Rows from block 8 of the encoder, named by matrix and row number. Rows with one number belong to one attention dimension. Each number is 128 + 32 x the weight over its row's rms, rounded and kept within 0 to 255. All counts start at 0. After the name is the row's rms in percent of the matrix's.
# v: attention query, key and value (stacked) (encoder.blocks.8.attn.qkv.weight, 384x160, the v third), inputs 0-159
# proj: attention output (encoder.blocks.8.attn.proj.weight, 160x128, transposed), outputs 0-159
v.74 099 [140  65 133  96 111 136 139 160 144 143 173 123 135 154  98 152 192 104 107 173 107 103  80 130 142 146 134 204 149  83 108  74  95  77 138 142 111 132 148 156 154 149 135 170 148 103 172 101  56 211 136 103 171 115 129 111 162 159 124 154 141 143 166 172 129 169  44 116  97 134 153  92 120 166 147 120 161 123 143  91 176 114 103 131 166 151 160 162 175 122 160 132  71 195 176 123 156 110 144 112 194 141 123 115 153  79 107 127 130  91 117 166 153 142  95 240 127 137 128  94 113 152 160 144 106 163 146 116 148 137 138 129 135 101 132 132 195  92 136 165  94 114 146 134  45 108  86 102 163 137 120 111 102 129 161 115 165 127  91 124]
proj.74 090 [119 169 148 162 113 114 120  84 112 160 152 165 107 127 122 145  56 118 106  58 186 133 175 172 122 126 104  75 118 135 120 137 172 115 127 137 151 134 124 110 109  64 152 102 132 164 157  77 142 124 104 142 119 182  97 112 145 129 175 135  73 108 121 135  97 116 157 198 143 119 128 188  48  87 158  99 167 162 135 115 108 125 134 133  73 136 141 127  85 109 143 156 157  80  86 160 116 136 175 129 117 107 136 168  69 124 156  91 174 138 142 125  69 120 174  86 108 116 196 131 114  92  85  79 175 110  99 213 141 146 117 137  93 188 106 130 148 165 132  95  82 101 106 184 181 140 131 149 123 164 145 149 132 108  69 117 105 178 109 162]
v.75 068 [145 168 114  73 161 135 119 134 170 134 119 125 145 150 131 134 146 192 129 146 127 124 141  77 118 123 141  58 110 153 136 172 146 113 136 112 148 122 135 152 164 129 137  69  69 118 140  96 167 179 129 121  87  93 121 134 136 159 104 127 139 148 118 190 135  81  94  92 135 146 110 113 117 127 100  96  96  69 124  76 165 117 195 200 109 138  93 170 100 149 115 173 146  66 138 102 108 151 138  93 125 131  87 153 117 160  54 155 108  90  98 130 218  93 125  71 155 126 150 110 109 136 105 132 124 111 118 166 112  92  45 145  68 170 149 124 103 110 139 160 135 203 191 131  82 167 143 184 118  73 140 158 119 156 109 154  66 107 150 161]
proj.75 078 [ 98  82 156 170 116 101 136 106 110 191  74 102 199 122 153 132 158 102 102 143 150 104 105 159 136 137 129 114 139 122 131  79 149 199  90 126 106 156 155 173 101 152  83 188 171  80  88 152 138  99 185 167 153 112 142 114 117 115  71 122 149 139 118 142 114 170 164 137 107 160 187 106 134 158 180 158 176 184 107 136 119 130 128  63 148 128 187 104 167  59 162 127 112 176  83 160 135 136 176 170 167 150 144  66 106 113 172 139 111 144  99 112 143 159 109 136 141 140 119 174 161  90 163 114 143 182 142 103 167 112 132 113 181 118  73  70  60 164 167  88 136  96 131 114 103  96 132 114 115 172 128 114  77 151 144 159 164 146 117 130]
v.76 115 [158  88 141 157 135 135  97 111 160 136 145  93 149 104  41  89  83  84 113 120 124 162 113 131 123 105 131 216 143 130  84  79 171 195  72 116  92 113 157 130 153 136  94 116 114 139 132 140 100 172 109 119 204 119  65 116 129  83 146 126 142  97 155  79 120 109 191 184 151  62 144 123 172 150 100 141 196 147 151 155 138 142  44  56 178 117 149 101 139 162 161 164 102 131 135 139 130 113 109 129 108 151 131 160 108  79 187 127 117 199 152 115 120  86 115 138 142 167  70 113 133 125 103 117 135 135 110 138  76 132 121 102 139  74 121 191 115 168  75 138 141 137 106 166 157  72  94 135 144 128 133 116 108 132 131 101  90 156 149 148]
proj.76 110 [ 83 140 118 141 159 111 150 122  71 153 168 151 121 125 149 131 121 129 126 110 124  47 133 134 151 133 108  37  94 139 150 181  91  84 158 173  96 118 130  65  73 126 175 120 155 166 151 113 126 116 103  68  95 150 185 145 143 145 143 152 116 139 152 144  76 130  78 158 119 164  85 155 180  82 161 124  83 122 179 133  86  88 201 144  86  91  71 119 122 111  95 127 137 134 123 146 126  83  85 105 159 102 132 106 142 113  74 145 186  72 142 133 117 107 201 130  91  86 157  92 145  71 151 110 142  74 164 118 168 116 179 116 132 180 168  96 134 124 151 186 127 125 135 117 142 168 138 119 116 105 162 174 104 151 106 104 125  99 103  82]
v.77 085 [123  98  92 131  87 174 144 115 164 114 132 109  75 121 114  92 188 118  94 138 127 124  84 139 108 127 147  55  96 141 127  94 143 142 131  77 114 102 151 145 158 137 144 114 121 125 180  62 109 171 129 115 161 123 133 118 122 127 161 184 104 147 155 105 102 198 136 102 132 164  91 157  65 158 117 113 128 128 129  73 208 117  78 164 116 118 156 151  76 140 192 124 148 167 143 134 109  95  45 105 177 111 103 116 121 114 214  81 148 138 174  66 124 140 130  85  84  78 163 142 111 159 143  79  98 115 128 115  90 102 132  81 120 156 114 161 155  62 137 142 104 149 156 155 183 108  69 129 143 104 174 113 128 153 154 154 111 111  81 176]
proj.77 079 [144 117 179 131 145  63 120 132 172 123 106 129 150 137 102 151 168 141 155 101 140 115 171 107 229 111 128 135 168  87 127 127 149 182 152 161 133 162 119 137  93  89 134 139 132 144 152 153 161 135 142 146 100  86 191 152 153 115  70  62 120 138 132 125 181 119 146 134 124  70 123 137 151 114 103 164 185 131  76 155  62  58 123 123 150 127  92 100 169  95 125 145 119 104 119 178 156 133 212 151 117  91 119 147 125 101 114 170  87 163 129 190  71  86 153 195 189 118 120 106 163  91 117 121 163 141 139 152 125 169 136 136 176  91 133 111  88 161 104 150 116 139  87 103  76 138 160 116  67 113 141 123  97 124  91  94 143 152 150  55]
v.78 096 [131 181 155 114 106 111 135 135 134  80  96 132  71 116 162 149 146 161  86 142 118  60  78 182 172 167 142  84 145 134 151 145  95 177 132 147 128 154 101 141  83 104 188 188 116 174  86  98 140 132 130 142  87 164 149 148  90 140 151 135 113 152  87  90 131 142  70 103 180 165 103 139 119  99 166 138  94 100 119 113 198 106 152 193 116 150  72 124 158  55  99 118 175 104 135 149 176 215 138 138 153  98 145 110 125 182 112 127 153  34  56 157 128 119 124 144 161 100 187 104 157 170 120 101 125 108 126 164 147 153 140 138  84 174 130 168 129 109 116 123 150 190 102 114 122 139 165 126 151  92 160 110 159 149 122 144 116 129 104 121]
proj.78 092 [111  85 109 111 115 141 105 165 102 114 145 132 179  79 107 114 129 133 178 117 107 173 174 118  86 124  84 117 114 104  91  99 136 138  95  95 118 140 169 154 143 124  16 107  90  94 154 189 166 122 183 161 104 115 103 129 196 110 114  82 134 134 143 146 167 147 165 168 143 103 148 127  85 169  84 146 138 122 128 170 128  94 103 132 175 165 178 108  96 169 157 135  82 118  69 126 126 132 134 125  99 145  69 161 152  85 149 129  64 201 177 119 156 154 141  76 133 139 112 192 122 143 147 172 131 164 126 127 120 167 108 132 154 136 123  90 128 130 144  61  97 104  96 177  99  94  77 114 100 150  85 116 136 151 148 130 148 107 180 210]
v.79 116 [105 136  57 134 116 187 100  89  80 186 163  90 146 194  71  96 143  96 131 166 168 131 130 184 102 116 108 139 118 104 167 154 103  84 133 141 145  85 143 116 165 153 145 168 108  56 157  91 132 121 117 120 172 119 152 153 130 139 155 123 162 128 110  99 135 170 144 174 123 112  85  96 114 121 143 137 136  72 111 119 142 129 160 117 153 154 152 134 129 187  90 117 176 188  84 146 146  98 157 146 142  51 106 138  84 106  77 105  99 103 148 176  95 114 129 135  66 137 120 184  79 116 113 109 124 128  65 128  91 137 106  76 155 167 104  78 151  72 152 131 153 125 127 155 132  49 166 128 154 183 141 160 145 108 138 183 196 143 115 145]
proj.79 108 [162 104 177 164  97 159 139 169 109 100 140 131 115  55 126 156 181 141 135 103 128 128 145 130 150 110 142 136 135 113 162 108 128 171 117 177 136 159 107 131 118 130 158 132 146 191  78 129 145  75 210 123  99 118  79  97  88 133 139 135 144 146  83 151 150  97 118 108 113 148 155 168 147  91 120 105 115 197  46 162 116 189 102 119  83 126 103 143 126  75 156 152 127  74 202 108 157 145  86  66 133 177 189  93 111 145 171 108 173 124 108 127 146 145  96  76 116 153  91 117 199 126 178 168 171 110 148 133 152 118 171 173 120 111 189 186 146 171 113 148  82 119 142 170 120 167  75 119 159 137 103  91 129 163 101 131 124 136 112 104]
v.80 070 [117 154 110 108 161 150 166 112 107 117 152 137 125 215 182 111 136 130 104 183 125 152 121 161 117 153 185 118 106 128 153 144 111 113 158 167 167 137 122 137 153 129 178 180 145 105  96  94 111 154 117 131 156 123 149 138 108 136 169  97 135 173 144 148 103 137 107  99  95 160  87 105  88 106 151  81 156 127 143  53 145 125 147 227 114 118 121 158 124 118 108  80 221 112  73 108 136 175 183 123 122 105 120 161  49 192  99 151  92 104 112 170 164  76 127  94 118 136 125 194 123 101 134  95  87 118  69 123 102  96  80 157 159 144 102 130 154 107 160 126  77 187 142 105 139 156 124  75 163  89 160 121 121 114 162 171 157 116 169 162]
proj.80 074 [143 100 164 162  77 133 127 169 147 104 141 106 134  87 111 155 146 156 132 120 154 120 159 110 116 127  79 139 149 178 105  69 125 149 152 132  84 160 143 141  98 124 125  81 109 127 148 137 139 125 143 145  59 155  76 129 100 139  95 168 141 159  83 119 209 135 138 145 174 121 153 103 169 144 141 158 112 126  69 164 131 138  92  59 104 111  88 101 207 118  90 162  46  78 183 166 116 151 130 132 122 123 137 164 172  95 228 117 106 147 119 105 172 221 107 173 160 119 132 154 162  94 124 187 139 152  98 116 143 165 143 123 134 117 122 110  80 181 132 159 144 131 135 187 105 139 118 179 112 166 108 121 109 176 104 131  87 152  80 125]
v.81 088 [175 200 123 169 196 118 119 139 172 137 105 114 144 127  65 126  82 145 127 105 155 139 193 139 156  97 140 130 111 160 164 140 127 175 102 134 128 117 131 125  87 133 142  80  61 170 145 162 204 120 138 125 123 127 152 134 169  91 127 114 122 174  98  93  74 162 154 145 175 108 132 123 119  85 107 120 120 144 175 116 149  93 169 164 112 146 136 111 138 122 154 128 195  48  62 124 118 197 119 203 111 127 155 153  91 127 148 108  61 155 152 111 151 111 123  65 114  89 170 155 121 141 117 126 138  98 143 173  84  92 129  99 102 139 109 176  87 142 115 128  98 190 154 223 183 146 111 142 138  76 125 139 140 154 140 135 122 105 163 122]
proj.81 089 [107  44 128 111 115 116 139  95  84 101 114  88 180 109 158  86 180 106 153 116 101  73 141 127 115  99  98  53 181 138 140 130 102 142 124 123  99 148 165  97 148 135 110 155 147  96 120 140 128 141 183 122  86  86 152 128  62 142 101 159 171 106 148 123 164 105 122 128  85 176 136 158 225 147 176 162 147 141  76 122  92  97  97 104 167  84 101  63 142 104 118 131  47 172 132 153 147  91 141  80 117 138 117  77 151 137 126 146 145  74  99 101 171 116 138 123 173 154  84 157 171  78 216 125 153 135 164  71 109 148 122 143 141 147 135 115  93 117 120 151 181 134 147 112  61 164 134 149 124 167 160 139 103 130 138 147  93 124 136 131]
v.82 105 [187 153 183 147 147  81 124 130 144  72  79 150  82 106 178 163 111 193 123 149 113 102 106  97 176 126 120 122 138 157 125  84 130 147  98 152 111 100  98 124  73  95 143 145  88 188  94 133 183  89 191 164  80 142 157 174 117 111 143 117 110 123 101 110  93 127 103 114 190 144 145 106 131  75 165  86  83  98 152 130 128  96 148 157  56 114  69  99 156  91 126 119 131  70 101 106 144 214 119 127 108 123 135 140 140 198 135 125 122  82  81 154 179 125 134 119 182 103 143  95 152 125  86 142 115 112 174 170 142 136 105 168  98 127 160 186  71 114  98 108 119 167 123 141 161 146 186 139 121  68 152 134 134 127 112 170 104 104  92 106]
proj.82 089 [ 99 111 121  84 137 141 103 144  90 131 171 128 185 144 121  61 125  90 113 124 125 167 138 148 115  74 127  91 104 114 103 187 129 128 141  66 153 142 145 134 161 147 106  65 137  80 122 167 102 134 140 138  97  81 107 114 183 138  87 153 119 154 184 106 144 135 135 158 111 102 166 150 110 227 142 158 166 102 164 136 191 137 119 132 217 108 155  98 100 147 128 133 107 133  83 101  83  68 128 196  85 162  96 164 170  88 115  83  96 196 130  45 158 145 154 136  77 121 118 146 134 186 115 125 109 151 110  88  89 132  98 116 154 134 115  99 157 140 139 122 165  91  87 128 133 124  87 104 118 129 111 123 122 124 110 103 130 124 188 207]
v.83 109 [111 136  94 151 139 132 153 121 148 153 197  98 118 206 129  82 130 128 164 133 154 134 154  82 131 144 150  94 147 132  93 152 117 150 146 144 135 166 157  94 160 113  72 141 122  71 142  96 119 117 149 128 120  74 155 121 164 154  94  76  98 150 150 180  80  92 101 163 104 103  94 140 106 114  84 100 117 113 102 106 151  97 137 147 155 126 110 131 135 127 146 115  98  77 113  76 107 157 110 174 103 105 155 147 123 137  94 147  70 160 141 181  80 120 107  76  71 116 102 214  93 147 161 178 107 111 136 127 124 150 134  81 123 159 113  29 165 122 103 170  89 122 221 206 105 132 110  86 119 156 131 184 158 121 134 112 117  80 179 108]
proj.83 108 [116 110 161 117  83  97 115  60 134 108  35 157 129 100 132 147 169 110 140 125 106 106 124 168  97  63 109 144 144 173 165 109  71 119  81 163 120 117 102 165 164 135 214 141 152 132 112 150 142  92 144 175 123 126 107 110  44 108 142 183 139 113 138 103 150 167 158 104  92 161 141 124 138 136 149 150 154 158 116 127 102  84 138  98 163 122 129 124 114 117  86 176 134 182 132 163 133  90 118 126 176 161 143  51 137 161 141 105 143  81 112 140 154 148 152 133 168 144 156 123 158  89 147 126 149 145 126 107 122 105 166 158 113 120 140 226  68 158 120  83 156 103  73 105 126 150 183 168 175  67 140  75  77 126 129  90 134 107  81  95]
v.84 110 [ 72 108 151 128 163 161 151 119  95 165 123 120 222 111  98 159 110 127 128 131  96 159 143 133  92 122 160 130 152 131 153 111 145 100 135 115 188 142 133 152 138 154 137 106 137 104 201 143 133 140 105 110 175 151 117 109 106 117  49 122  98 170 120  91 157 129 136 126  80 147  85 109 140 126 101 163  71 164 105 146  54 146 123 101 123 139 143 110 115 159 118 139  98 201 165 159  91  90 179 118  87 122  50 106 137  98 156 146 129  82  92  59 130 152 178 102  96 155 153 123 131 128 126 108 172 138 157  77 108  96  99 171 118 134 160  66 159 198 163 103 144  69 168 120 111 155 141 143  88 223  80  82 108  94 101 133 135 119 105 124]
proj.84 111 [164 156 120 178 130 132 112 114  64 153 119 101  71 158 160 160 121 125 147 158 135 139  63  87 105  95 126 119 106 100 102 101 189 123 123 140 126 128 144 130 167 129 117 216 121 116 135  91 133  61  82 122 195 118 122 133 106 130 178 139 136  97  73 142  93  54 117 141  97 151 163 133 129 150 120 133 130 165 159  82 155 135 163 142 113 144 183 144 123  86 125 105 182  63 141 136 199 143  62 113 200 103 172  83  95 195  74 102 148 144 133 160 142 141  81 102 170 133  84 108 106 124 143 117 135 112  80 160 151 142 149  92 123  91 113 103 204  88 135 124 129 141 128 138  97  98 136 110 164  68 123 149 175 140 159 128  92 135 183 102]
v.85 096 [ 83 136 219 112 154 165 138 164 136 111  63 124 171 137 150 160  60 166  93 111 159 131 173 145 100 153 149  73 136 149 111 119 111 196 139 125 151 133 128 166  99 167 161 189 155 170 121 114 145 117  98 133 182 122  89 154 105 132 104  89 157 151  80 109 125 104 162 149 115 144 122  91  91 109 151 100 136  99 140 141 128 106 179 164 101 163  85 147 114  99  99 203 178 120  88 123 162 137 156  99 155 156 125 107 145 159 117 145 116 110  98 105 165  87 133 138 163  90 116 100 136 151  94  54 169 131 153 152 151 116 121 134  66 195  81 235 142 156 134 129 126 182 137  95 185 118 124 158 136 139 130 132 131 174 152 102 138 198 143 129]
proj.85 102 [150 107 112 108 100 132 120 155  90 151 174  99 142 118 156 118 162 131 159 150 119 112 114  76 121 189  95 115 122  87 142 158 148 111 106 163 133 136 125  81 132 133  49 162 100 103 136 158 177 176 179 147  54 114 129 116 123 123 122 154 152 112 134 139 119 129  63 100 135 147 112 155 157 156  86 182  92 140 110 146  99 114  72 100 118 162 107 118 157 137 121 100  69 117 144 162 134 196 202 107 108  91  73 130 144  87 169 162 122 134 150 141 140 187 156  98 105 162 125 171 125 124 171 189 158 148 139 140 147 125 108 145 140 125 142  57  91  61 117 110 157 140 186 150  29  67 150 120 152 150 133 134 141 132  64 204 160  93 162 137]
v.86 085 [130 101  96 127 131 145 103 122 142 146 107 101 123  63  75 116 132  42  95 103 159 145 132 204  99 107 106 207 137 100 160 105 125 104 118  89 104 119 118 156 117 111 157 130 138 138  96 201 105 150 150 128 161 141 110 115 114  66 135 115 134 143 113  82 149  78 106 119 155 110  93 153 153 104 155 189 180 128  92 110 122 146 102 133 135  90 190  65 169 154  59 122 116 188 186  97 117 111 122 178 190 164 127 132 102  90 147 109 176 114 134  78 119 153 113 167 152 162 123 110 196 141  91 119 100 192  95 169 129 156 147 155 130 105 130  94 123 161 137 118 177 149 135 158 179 105  78 115 106  83 126  56 117 137 148  73 125 147 163 144]
proj.86 090 [144 139  92 130 128 119 148 136  67 139 166 141 123 123 138 177  66 153  91 136 104 102 135  82 131 178 166  84  90 125 102  98 128 133 142 183 143 151 164  99  89  90 127  88 152 139 167  11 131 125  98 116 199 173 120 152 169 149 179 145 110 118 121 125  76 124 155 123 147 134 116 111 121 131 186  31  95 142 148 142 156 113 118 132 115 123 115 176 115 116 161 103 194 116  89 131 141 107  81 113  99  91  87 115 138 152 128 153 114  90 154 174 146 122 154 109 106 115  96  92  64 114 117 137 189 107 170 146 162 139 138 108 112 155 130 176 216 125 108 175  76  56 108 137  97 104 152 102 150 172 115 169 160 165 159 124 148 141 153 123]
v.87 114 [121 141 100 155 141 171 115 116 163 171 123 148 167  52  69 148 135 107 116 126 150  95  99 163 130 102 133 172  88  71 190  99 132 142 126  73 118  95 101 111 128 155 126 103 114 158 165  92 139 137 128  88 189 137 141 127 129  87 148 190 104 160 147  17 149 160 158 133 153 105  92 147 123 162 154 149 172 138 101 128 117 143  61 134 167  97 174 127 116  87 133 139 112 173 145 128  81 121 142 119 161  98  71 108  72  86 214  90 135 129 127  74 119 157 147 137 120  96 144 162 140 148 110 132 174 168 188 121 109 101 143  84 150 102 136 193 153 138 123 142 148 169  83 129 181  74  63 110 160  97 141 100 102 147 153 137 119 135 102 157]
proj.87 094 [123 136 178 118 159 159 176 106  68 146 121 115 111 177 113 119 165 136 138 133 159 144 153 105 174 153 142  80 139 113  73 174 127 123 180 160 130 142 196 140 165  96 132 150 166 110 124 107 105 130  78 109 112  90 180 155 119 114 151 126 172 125  85 199  97  92 125 179 100 115 127 149 162 102 127  89  66 143 134  95 138 124 184  82  67 112 109 174 152 154 152 114 142 108 152 127 167  96 137 101  94  71 181  88 123  93  99 148 152 120 149 154 117 102 113 170 124 118 104  83 112  80 171 118 183  92  72 180 118 174 159 132 141 127  95  50 171 144 134 201  86  93 129 153  94 158 157 108 170 165 119 149 137 109 141  79 125 154 151  68]
v.88 086 [127 116 161 149  72 112 117 139 138 118 117 114  44 156 102 150 125  93 128 147 115 124 116 115 129 222 126 140 145 149  67 140 116 135 157  81 146 130 136  88 111 193 118 148 131 148 171  65 176 130 130 132 135  93 124 128 148 168 158  97 126 123 166 127 101 181 122 148 193 155  72 127 127  96 125 118 188  94 146 101 202  97 136 143 181 133 124 145 126  77  62 161 178 106 133 126 127 123 141 129 170 153 152 140 118  54 156 108 129 135 135 149 119  73 123 165 131 109 113  37 125 152 127 160 150 105 163 200 157 151 161 100 124  97 115 199 184 130  97 134 116 133  76 137 151  96 188 129 175  85 154 169 101 182 149 121 160 164 121 151]
proj.88 087 [137 124 135  80 168 140 122 159 110 159 160 169 168 106 141  89 148 163  95 127 155 124 135  98 137  89 167 118  62 102 109 166 115  91 114 156 133 146 181 120 191 120 137 121 115 137 117 174 111 182 127 114  88 130 180 120 133 136 145 153 128 105 131 160 130 121  91 102 106 104 161 143 111 115 121 127  86 122  83 163  82 154  99 132 111 150 117 188 121 197 165 181  58 169 137 166 165 156 151 114  78  83 102 114 147 177 139 148 119 108 163  79 105 131 181 126 123 106 165 173 146 111 141 111 146 149 132 125 113 119 142 131  98 230 163  77  95 104 167 104 101 102 207 192 125  88 115 130  59 174 105 139 129 129  72 190 192  86 144 115]
v.89 102 [139 102 133  91 123 182 159 155 121 183 144  85 164 132  79 107 164 104 157 166 166  91 121 153 163 135 124 165 106  67 176 142 116 130 122 165 113 126 165 110 166 132 110 116 139  75 209  65  83 120  83 104 200  91 160  88 107 136 134 172 106 153  95  96 138 127 150 155 117 108  95 158 121 167 133 128 148 102 132 149 135 104  90 112 139 119 138 137 147 156 158  82 127 210 103 117 132  94 193 112 163  73 116 142 101  85 146 116  66 161 162  99  67 174 111 104 112 117  90 111 128 169 141 159 135 149 168  89 120 143 188  49 132 148  83 112 172 126  96 179 139  62 109 137 119  87  98 122 150 184 143 107 120 164 118 115 139 112  72 139]
proj.89 094 [137 185 141 157 124 114 100  85  85 105 104 165  91 149 135 185 118  75 156 153 157 119 110 108 152 128 111 107 131 138 105 133 194 112 132 204 168 129  93 139 173 140 148 198 117 212  95 131 189 112 144 173 126 135 167 169 102 156 129 152  89 155 148 152 116  88  78 114  54 160 128 182 111 110  39 142 111 134 128  46  99 148 167 120 102 160 122 159 108 126 115 100 180 134 183 107 168 151  96 139 116 125 121  66  57 127 111 104 159 112  99 160 161  72 148 124 125 125 155 106 104 107 103  87 155 145 140 132 132 141 112 157  96 164 159 154 143 137 126  66  90 177 147  79 189 150  80 116 126 117 133 137  98  97 148 133 124 117 112 148]
v.90 126 [104 124 104 104  69 157 142  87  91 132 170  98  70 139 140 104 223  89 124 183 138  89  76 138 160 111 150 101 115  99 136 159 109 120 157 154  74 108 134 140 147 111 165 172 165 108 116  95  85 130 121 162 159 103 147 138 106 151 164 194 112 121 124 159 126 154  48 110  93 132  92 153 123  98 168 140 128 120 138  99 183 117  44 181 159 122 143 138 151 112 112  83 136 201 140 156 185 104 144  79 168 119 121 103  81 155 116 163 202 108 152 126 114 126 118 171 110 145 111 151 103 151 177 128  93 172 100  91 136 174 132  88 176 140 121  62 187  78 149  95 129 147 102 124 130 144 131  83 153 161 140 102 137 124 165 129 164 132 135 177]
proj.90 109 [138 176 132 144 137 113 106 183 195 105 146 172 137 106  73 196  70 133  74  97 132 169 120 178 115 157  59 186 146 137  81  83  87 127 136 115 145 160 145 134  89 109 105  88 103 161 108 118 155 125 132 132  95 144 125 133 132 104 150  70 138 178 176 117 151 146 210 123 193  98 155 106 106 106  87 105 142 102  76 121 135 190 166  96 108 144 151 146  99 129  93 141  81  69  96 135  90 174 129 159 114 132 108 186 144  55 169 118  70 145 117 126 107 114 116 129 105  95 178  90 137 127 117 118 123 110 125 160  91 151 112 156 100 137 166 180  93 178 122 144  66 105 119 114 151 127  61 136  74 107 119 151 153 175 124 138 111 140 100 138]
v.91 106 [101 144 112  58  74  69 123 162 140 103 115 123  58 183 158 100 184 138 137 148  98 137 109 117 139 144 143 126  91 179  97 184  95  48 133 128 130  94 110 133 114  96 118 119 173  75 160 108 101 143  62 175 112 143  94  84 151 173 133 130  98 104 146 197  80 153  84 120 126 163 130 156 107 111 160  92 135 178 185 111 157  58 142 138 183 140 133 148 156  83 117  62 151 154 183  80 152 121 114 105 149 151 125 149 148 155  68 151 132 134 141 111  94 163 133 145  97 130 139  85 121 123 194 155 116 157 178 101 164 129 141 161 139 129 145  42 140 104 101 125 121  97 110 130  85 164 126 149 169 104 130 110 111 151 153  85 177 125 146 103]
proj.91 109 [149 123 114 138 144 140 133 130 135 145 113 116 152 116 127 160  60 126  64 132 142 135 115 136 118 119 134 158 112  95 103  88 149 175 156  97 181 173 178 118 165 148 180  92  72 134 115 153 170 173 117  94 161 146 141 152 119 126 126 117 150 139 151 117 174 161 169 100 151 105 148  96  95 137  77 140 139  91  49 103 123 162  75 113 117 154 130 163  97 168  93 203  89 102 119 157  87 154 127 155 168 107 100 134 119 170 132 156  89 106 131 119 108 110 108 112 202 152 156 160 104 132  73 131 117 177  99 157 134 166 128  98  91 155 152 219 109  97 154  86 116 153 112 149 138  79 139 166   2 145 149 136 128 112  97 205  87 132 111 153]
v.92 086 [117 162 181  62  77  98 160 149 129 105 144 113 122 174 156 122 153 168 152 134 134 128 128 167 136  64 172 161 102 151  81 153  79 146 106 165 120 129 112 174 102  76 164 204 187 122 108 140  92  92 100 170 145 133 107 179 102 156 136 160  95 139  99 147  81  96  77 117 144  96 132 142 110  90 170  97 132 140 127 178 132  73  91 123 127 193 115 128 150 123 133  90 179 144 150  75 154 155 122 118 131 165 144 177 109 229  79 162  97 147 163 104  96 113 127 149 166 211 145 156 153 119 145 110  95 149 157 103 115 152  79  87 118 140 100 133 105 135  94 136 119 146  95 123 147 119 145 151 157 137 149 114 134 164 133  32 124 153 174  99]
proj.92 085 [128 115 101 125 112 135 117 139 139 120  92 110  84  96 147 156  92 119  86 182  95  86 121 137 118 217  68 118 118  96 153 125 112 157 117 151 139 165 114  79 128 146 123  93  61 150 111 140 191 172 158 113  78 158 117 126 169 121 116  66 153 150 217 170 176 189 151 102 158 130 162 122 123 159  89 116 103  97  88  99 102  95 145 122 131 123  94 145 173 133  79 152  84  62  95 115  99 147 124 143 151  79  60 120 204 103  71 138 146  97  80 121 164 173 128 102 137 126 138 112  70 134  79 139 148 133 122 132 168 166 145 171 118 167 157 212 106 108 116 146 155 182 123 160 117 137 118 176 116 101 115 134 152 125  98 170 109 147 129 138]
v.93 084 [189 142 150 127  95  74  97 127 124 134  27 145 201 162 102 135 103 108 156 101 120 153 190 170 146 146  86 132 120 130 211 139  94 120 125  75 150 105  98 106  85 145 119  99  62 140 121 144 107 102 151 166 155 132  84  93 160 116 127 107 140 101 127  77 111 147 126 117 160 107 117 141 138 107  85 102 191 145 134 157  91 163 165 107 112  59 131 117 167  99 109 109 107  61 110  81 101 132 193 179 146 134 134 168 137  98 169  98  98 134 169 153  59 164 104 138 150 128 111  81 181 154 185 160 132 121 140 147 142 152 177  96  99 106 102 139 142 137  80 150 164  70  93 170 155 120 151 156 107 130 142  80 110 143 122 127 141  74 104 105]
proj.93 087 [113 107 138 114 163 174 162 125  59  91 176 151 113 159 199  71  61 147 108 135 131 149  67  79 152  80 157 112 156 135 127 166 133  95 128 173 115 158 152  98 165 166 170 137 146 153 143 133 128 163 135 109 118 166 154 131 104 158 129 151 163 108 114 184 201 136  73 140 116 148 136 148 112 150 154 129 119 110 147 144 138 133  59 155 109 107 126 163  89 166 186 141 127 212 144 109 105 109  50  96 121  93 148  59 128 152 117 131 108  64 120  84 137  81 130  92 128 126 121 206 126 119  95  78 113 139 125  84 146 115 106 103  86 171 131  86 142  61 106 108  80 167 166  82 137 156 123  79 123 132 144 152  89  95 103 140 132 112 131 154]
v.94 079 [120 115 145 122  81 110 136 128 131 107 130 111 115 170 149 116 144 133 113 122  70 112 111 157  96 154 145  59 140 115  87  71  82 120 177 103 152 141 183 110 103 144 131 132 138 116 145 101 112 162  98 163  92 105 159 129 169 122 134 104 148 183 126 152 129 124  83  46 153 205 106 102  48 110 123  85 152 118 168  86 175  34 148 228 103 142  85 170 123  68 126 132 154 115 114 125 126 127  96 125 174 161 126 132 195 169 102 128 114 108  85 120 165 106 109 163 143 148 116 104 157 105  92 107  94 120 170 157 174  99 129 144  64 134 111 161 176 117 107 113 116 188 123 148  98  99 191 122 153 162 109 105 133 150  81 149 150  88 145  98]
proj.94 084 [172 102 165  88 115 115 124 142  97  79 149 132 153 106 166 118 135 139 150 125 163 158 173  43 108 132 155 128 105 115 159 133 155 153  75 163 132 179 116 142 189 108  74 190 115 129 126 119 128 147 204 165 128 133 102 113 141 139 132 146 135  69 150 137 185 165 154 169  97 121 139 173  99 131 177 162 152 112  58 154 154 151  83  88 150 110 112 100 137 173 120 152  94 145 118 143 173 150 214 101  96 109 103 107 105 110 123 141 116  96 115 123 112 194 140  86 165 153 162 195  67 133 186 135 164 158 119 163 126 143 112 128 121 153 101 104  73 120 159 106 116  88 186 207  98 109 120 111 136 162 144 118  66 123  92 126 139 176 175 130]
v.95 129 [100 128 125  80 162 105 173 108 119 125 157 150 139 189 181 121 134 139 118 168  64 164 111  97 106 168 170  50 119 160  74 146 164  92 200  98 172 149 103 136 145 154 149 121 153 105 119  75  74 156 123 120 143  74 102  96 154 150 122 112 165 135 174 183 163 128  91  81  57 187 103 129 113 111 116 126  85 125 109  78 205 142 123 150 144 119 105 146  84 104 107 156 103 130 188 155 125 129 140  41 131 150 102  79 140 142 113 153 207  95 114 100 145 104 162 146 151 121 159  92  98 148 126 115 174 139 139  94 145 125  84 187 132 131 156 107 197 143 157 118 114 139 191  93  89 153 141 106 103 126 125  92 114 117 131 125 109 132 159 109]
proj.95 104 [161 121 156 182 111  89  97 183 159 150 121 107 146 121 112 120 141 126 119  57 141 144 127  96  99  86 119 152 144 139 116  91 117 149  99 123 114  95 181 172 146 103  94 149 102 115 103 156 133 112 107 134 107 189 125 132 162 122 133  99 120 104  89 105 101 150 191 138 179 128 116  70 125 122 108 126 166 135 128 164  89 115 124 134 121 195 199 169 146 141 117 149 106  93  50 164 158 166 127 205 164  99 152 156 109 127 173 180  69 107 147 167  87 217 123  89 134 136 102 195 149 104 136 148  93 132  36 166 105 125 141 111 151  94 114  47  94  57 114 140 155 110  71 160  92  85 104 124 129 124 131 145 140 144 132 103 136 126 104 133]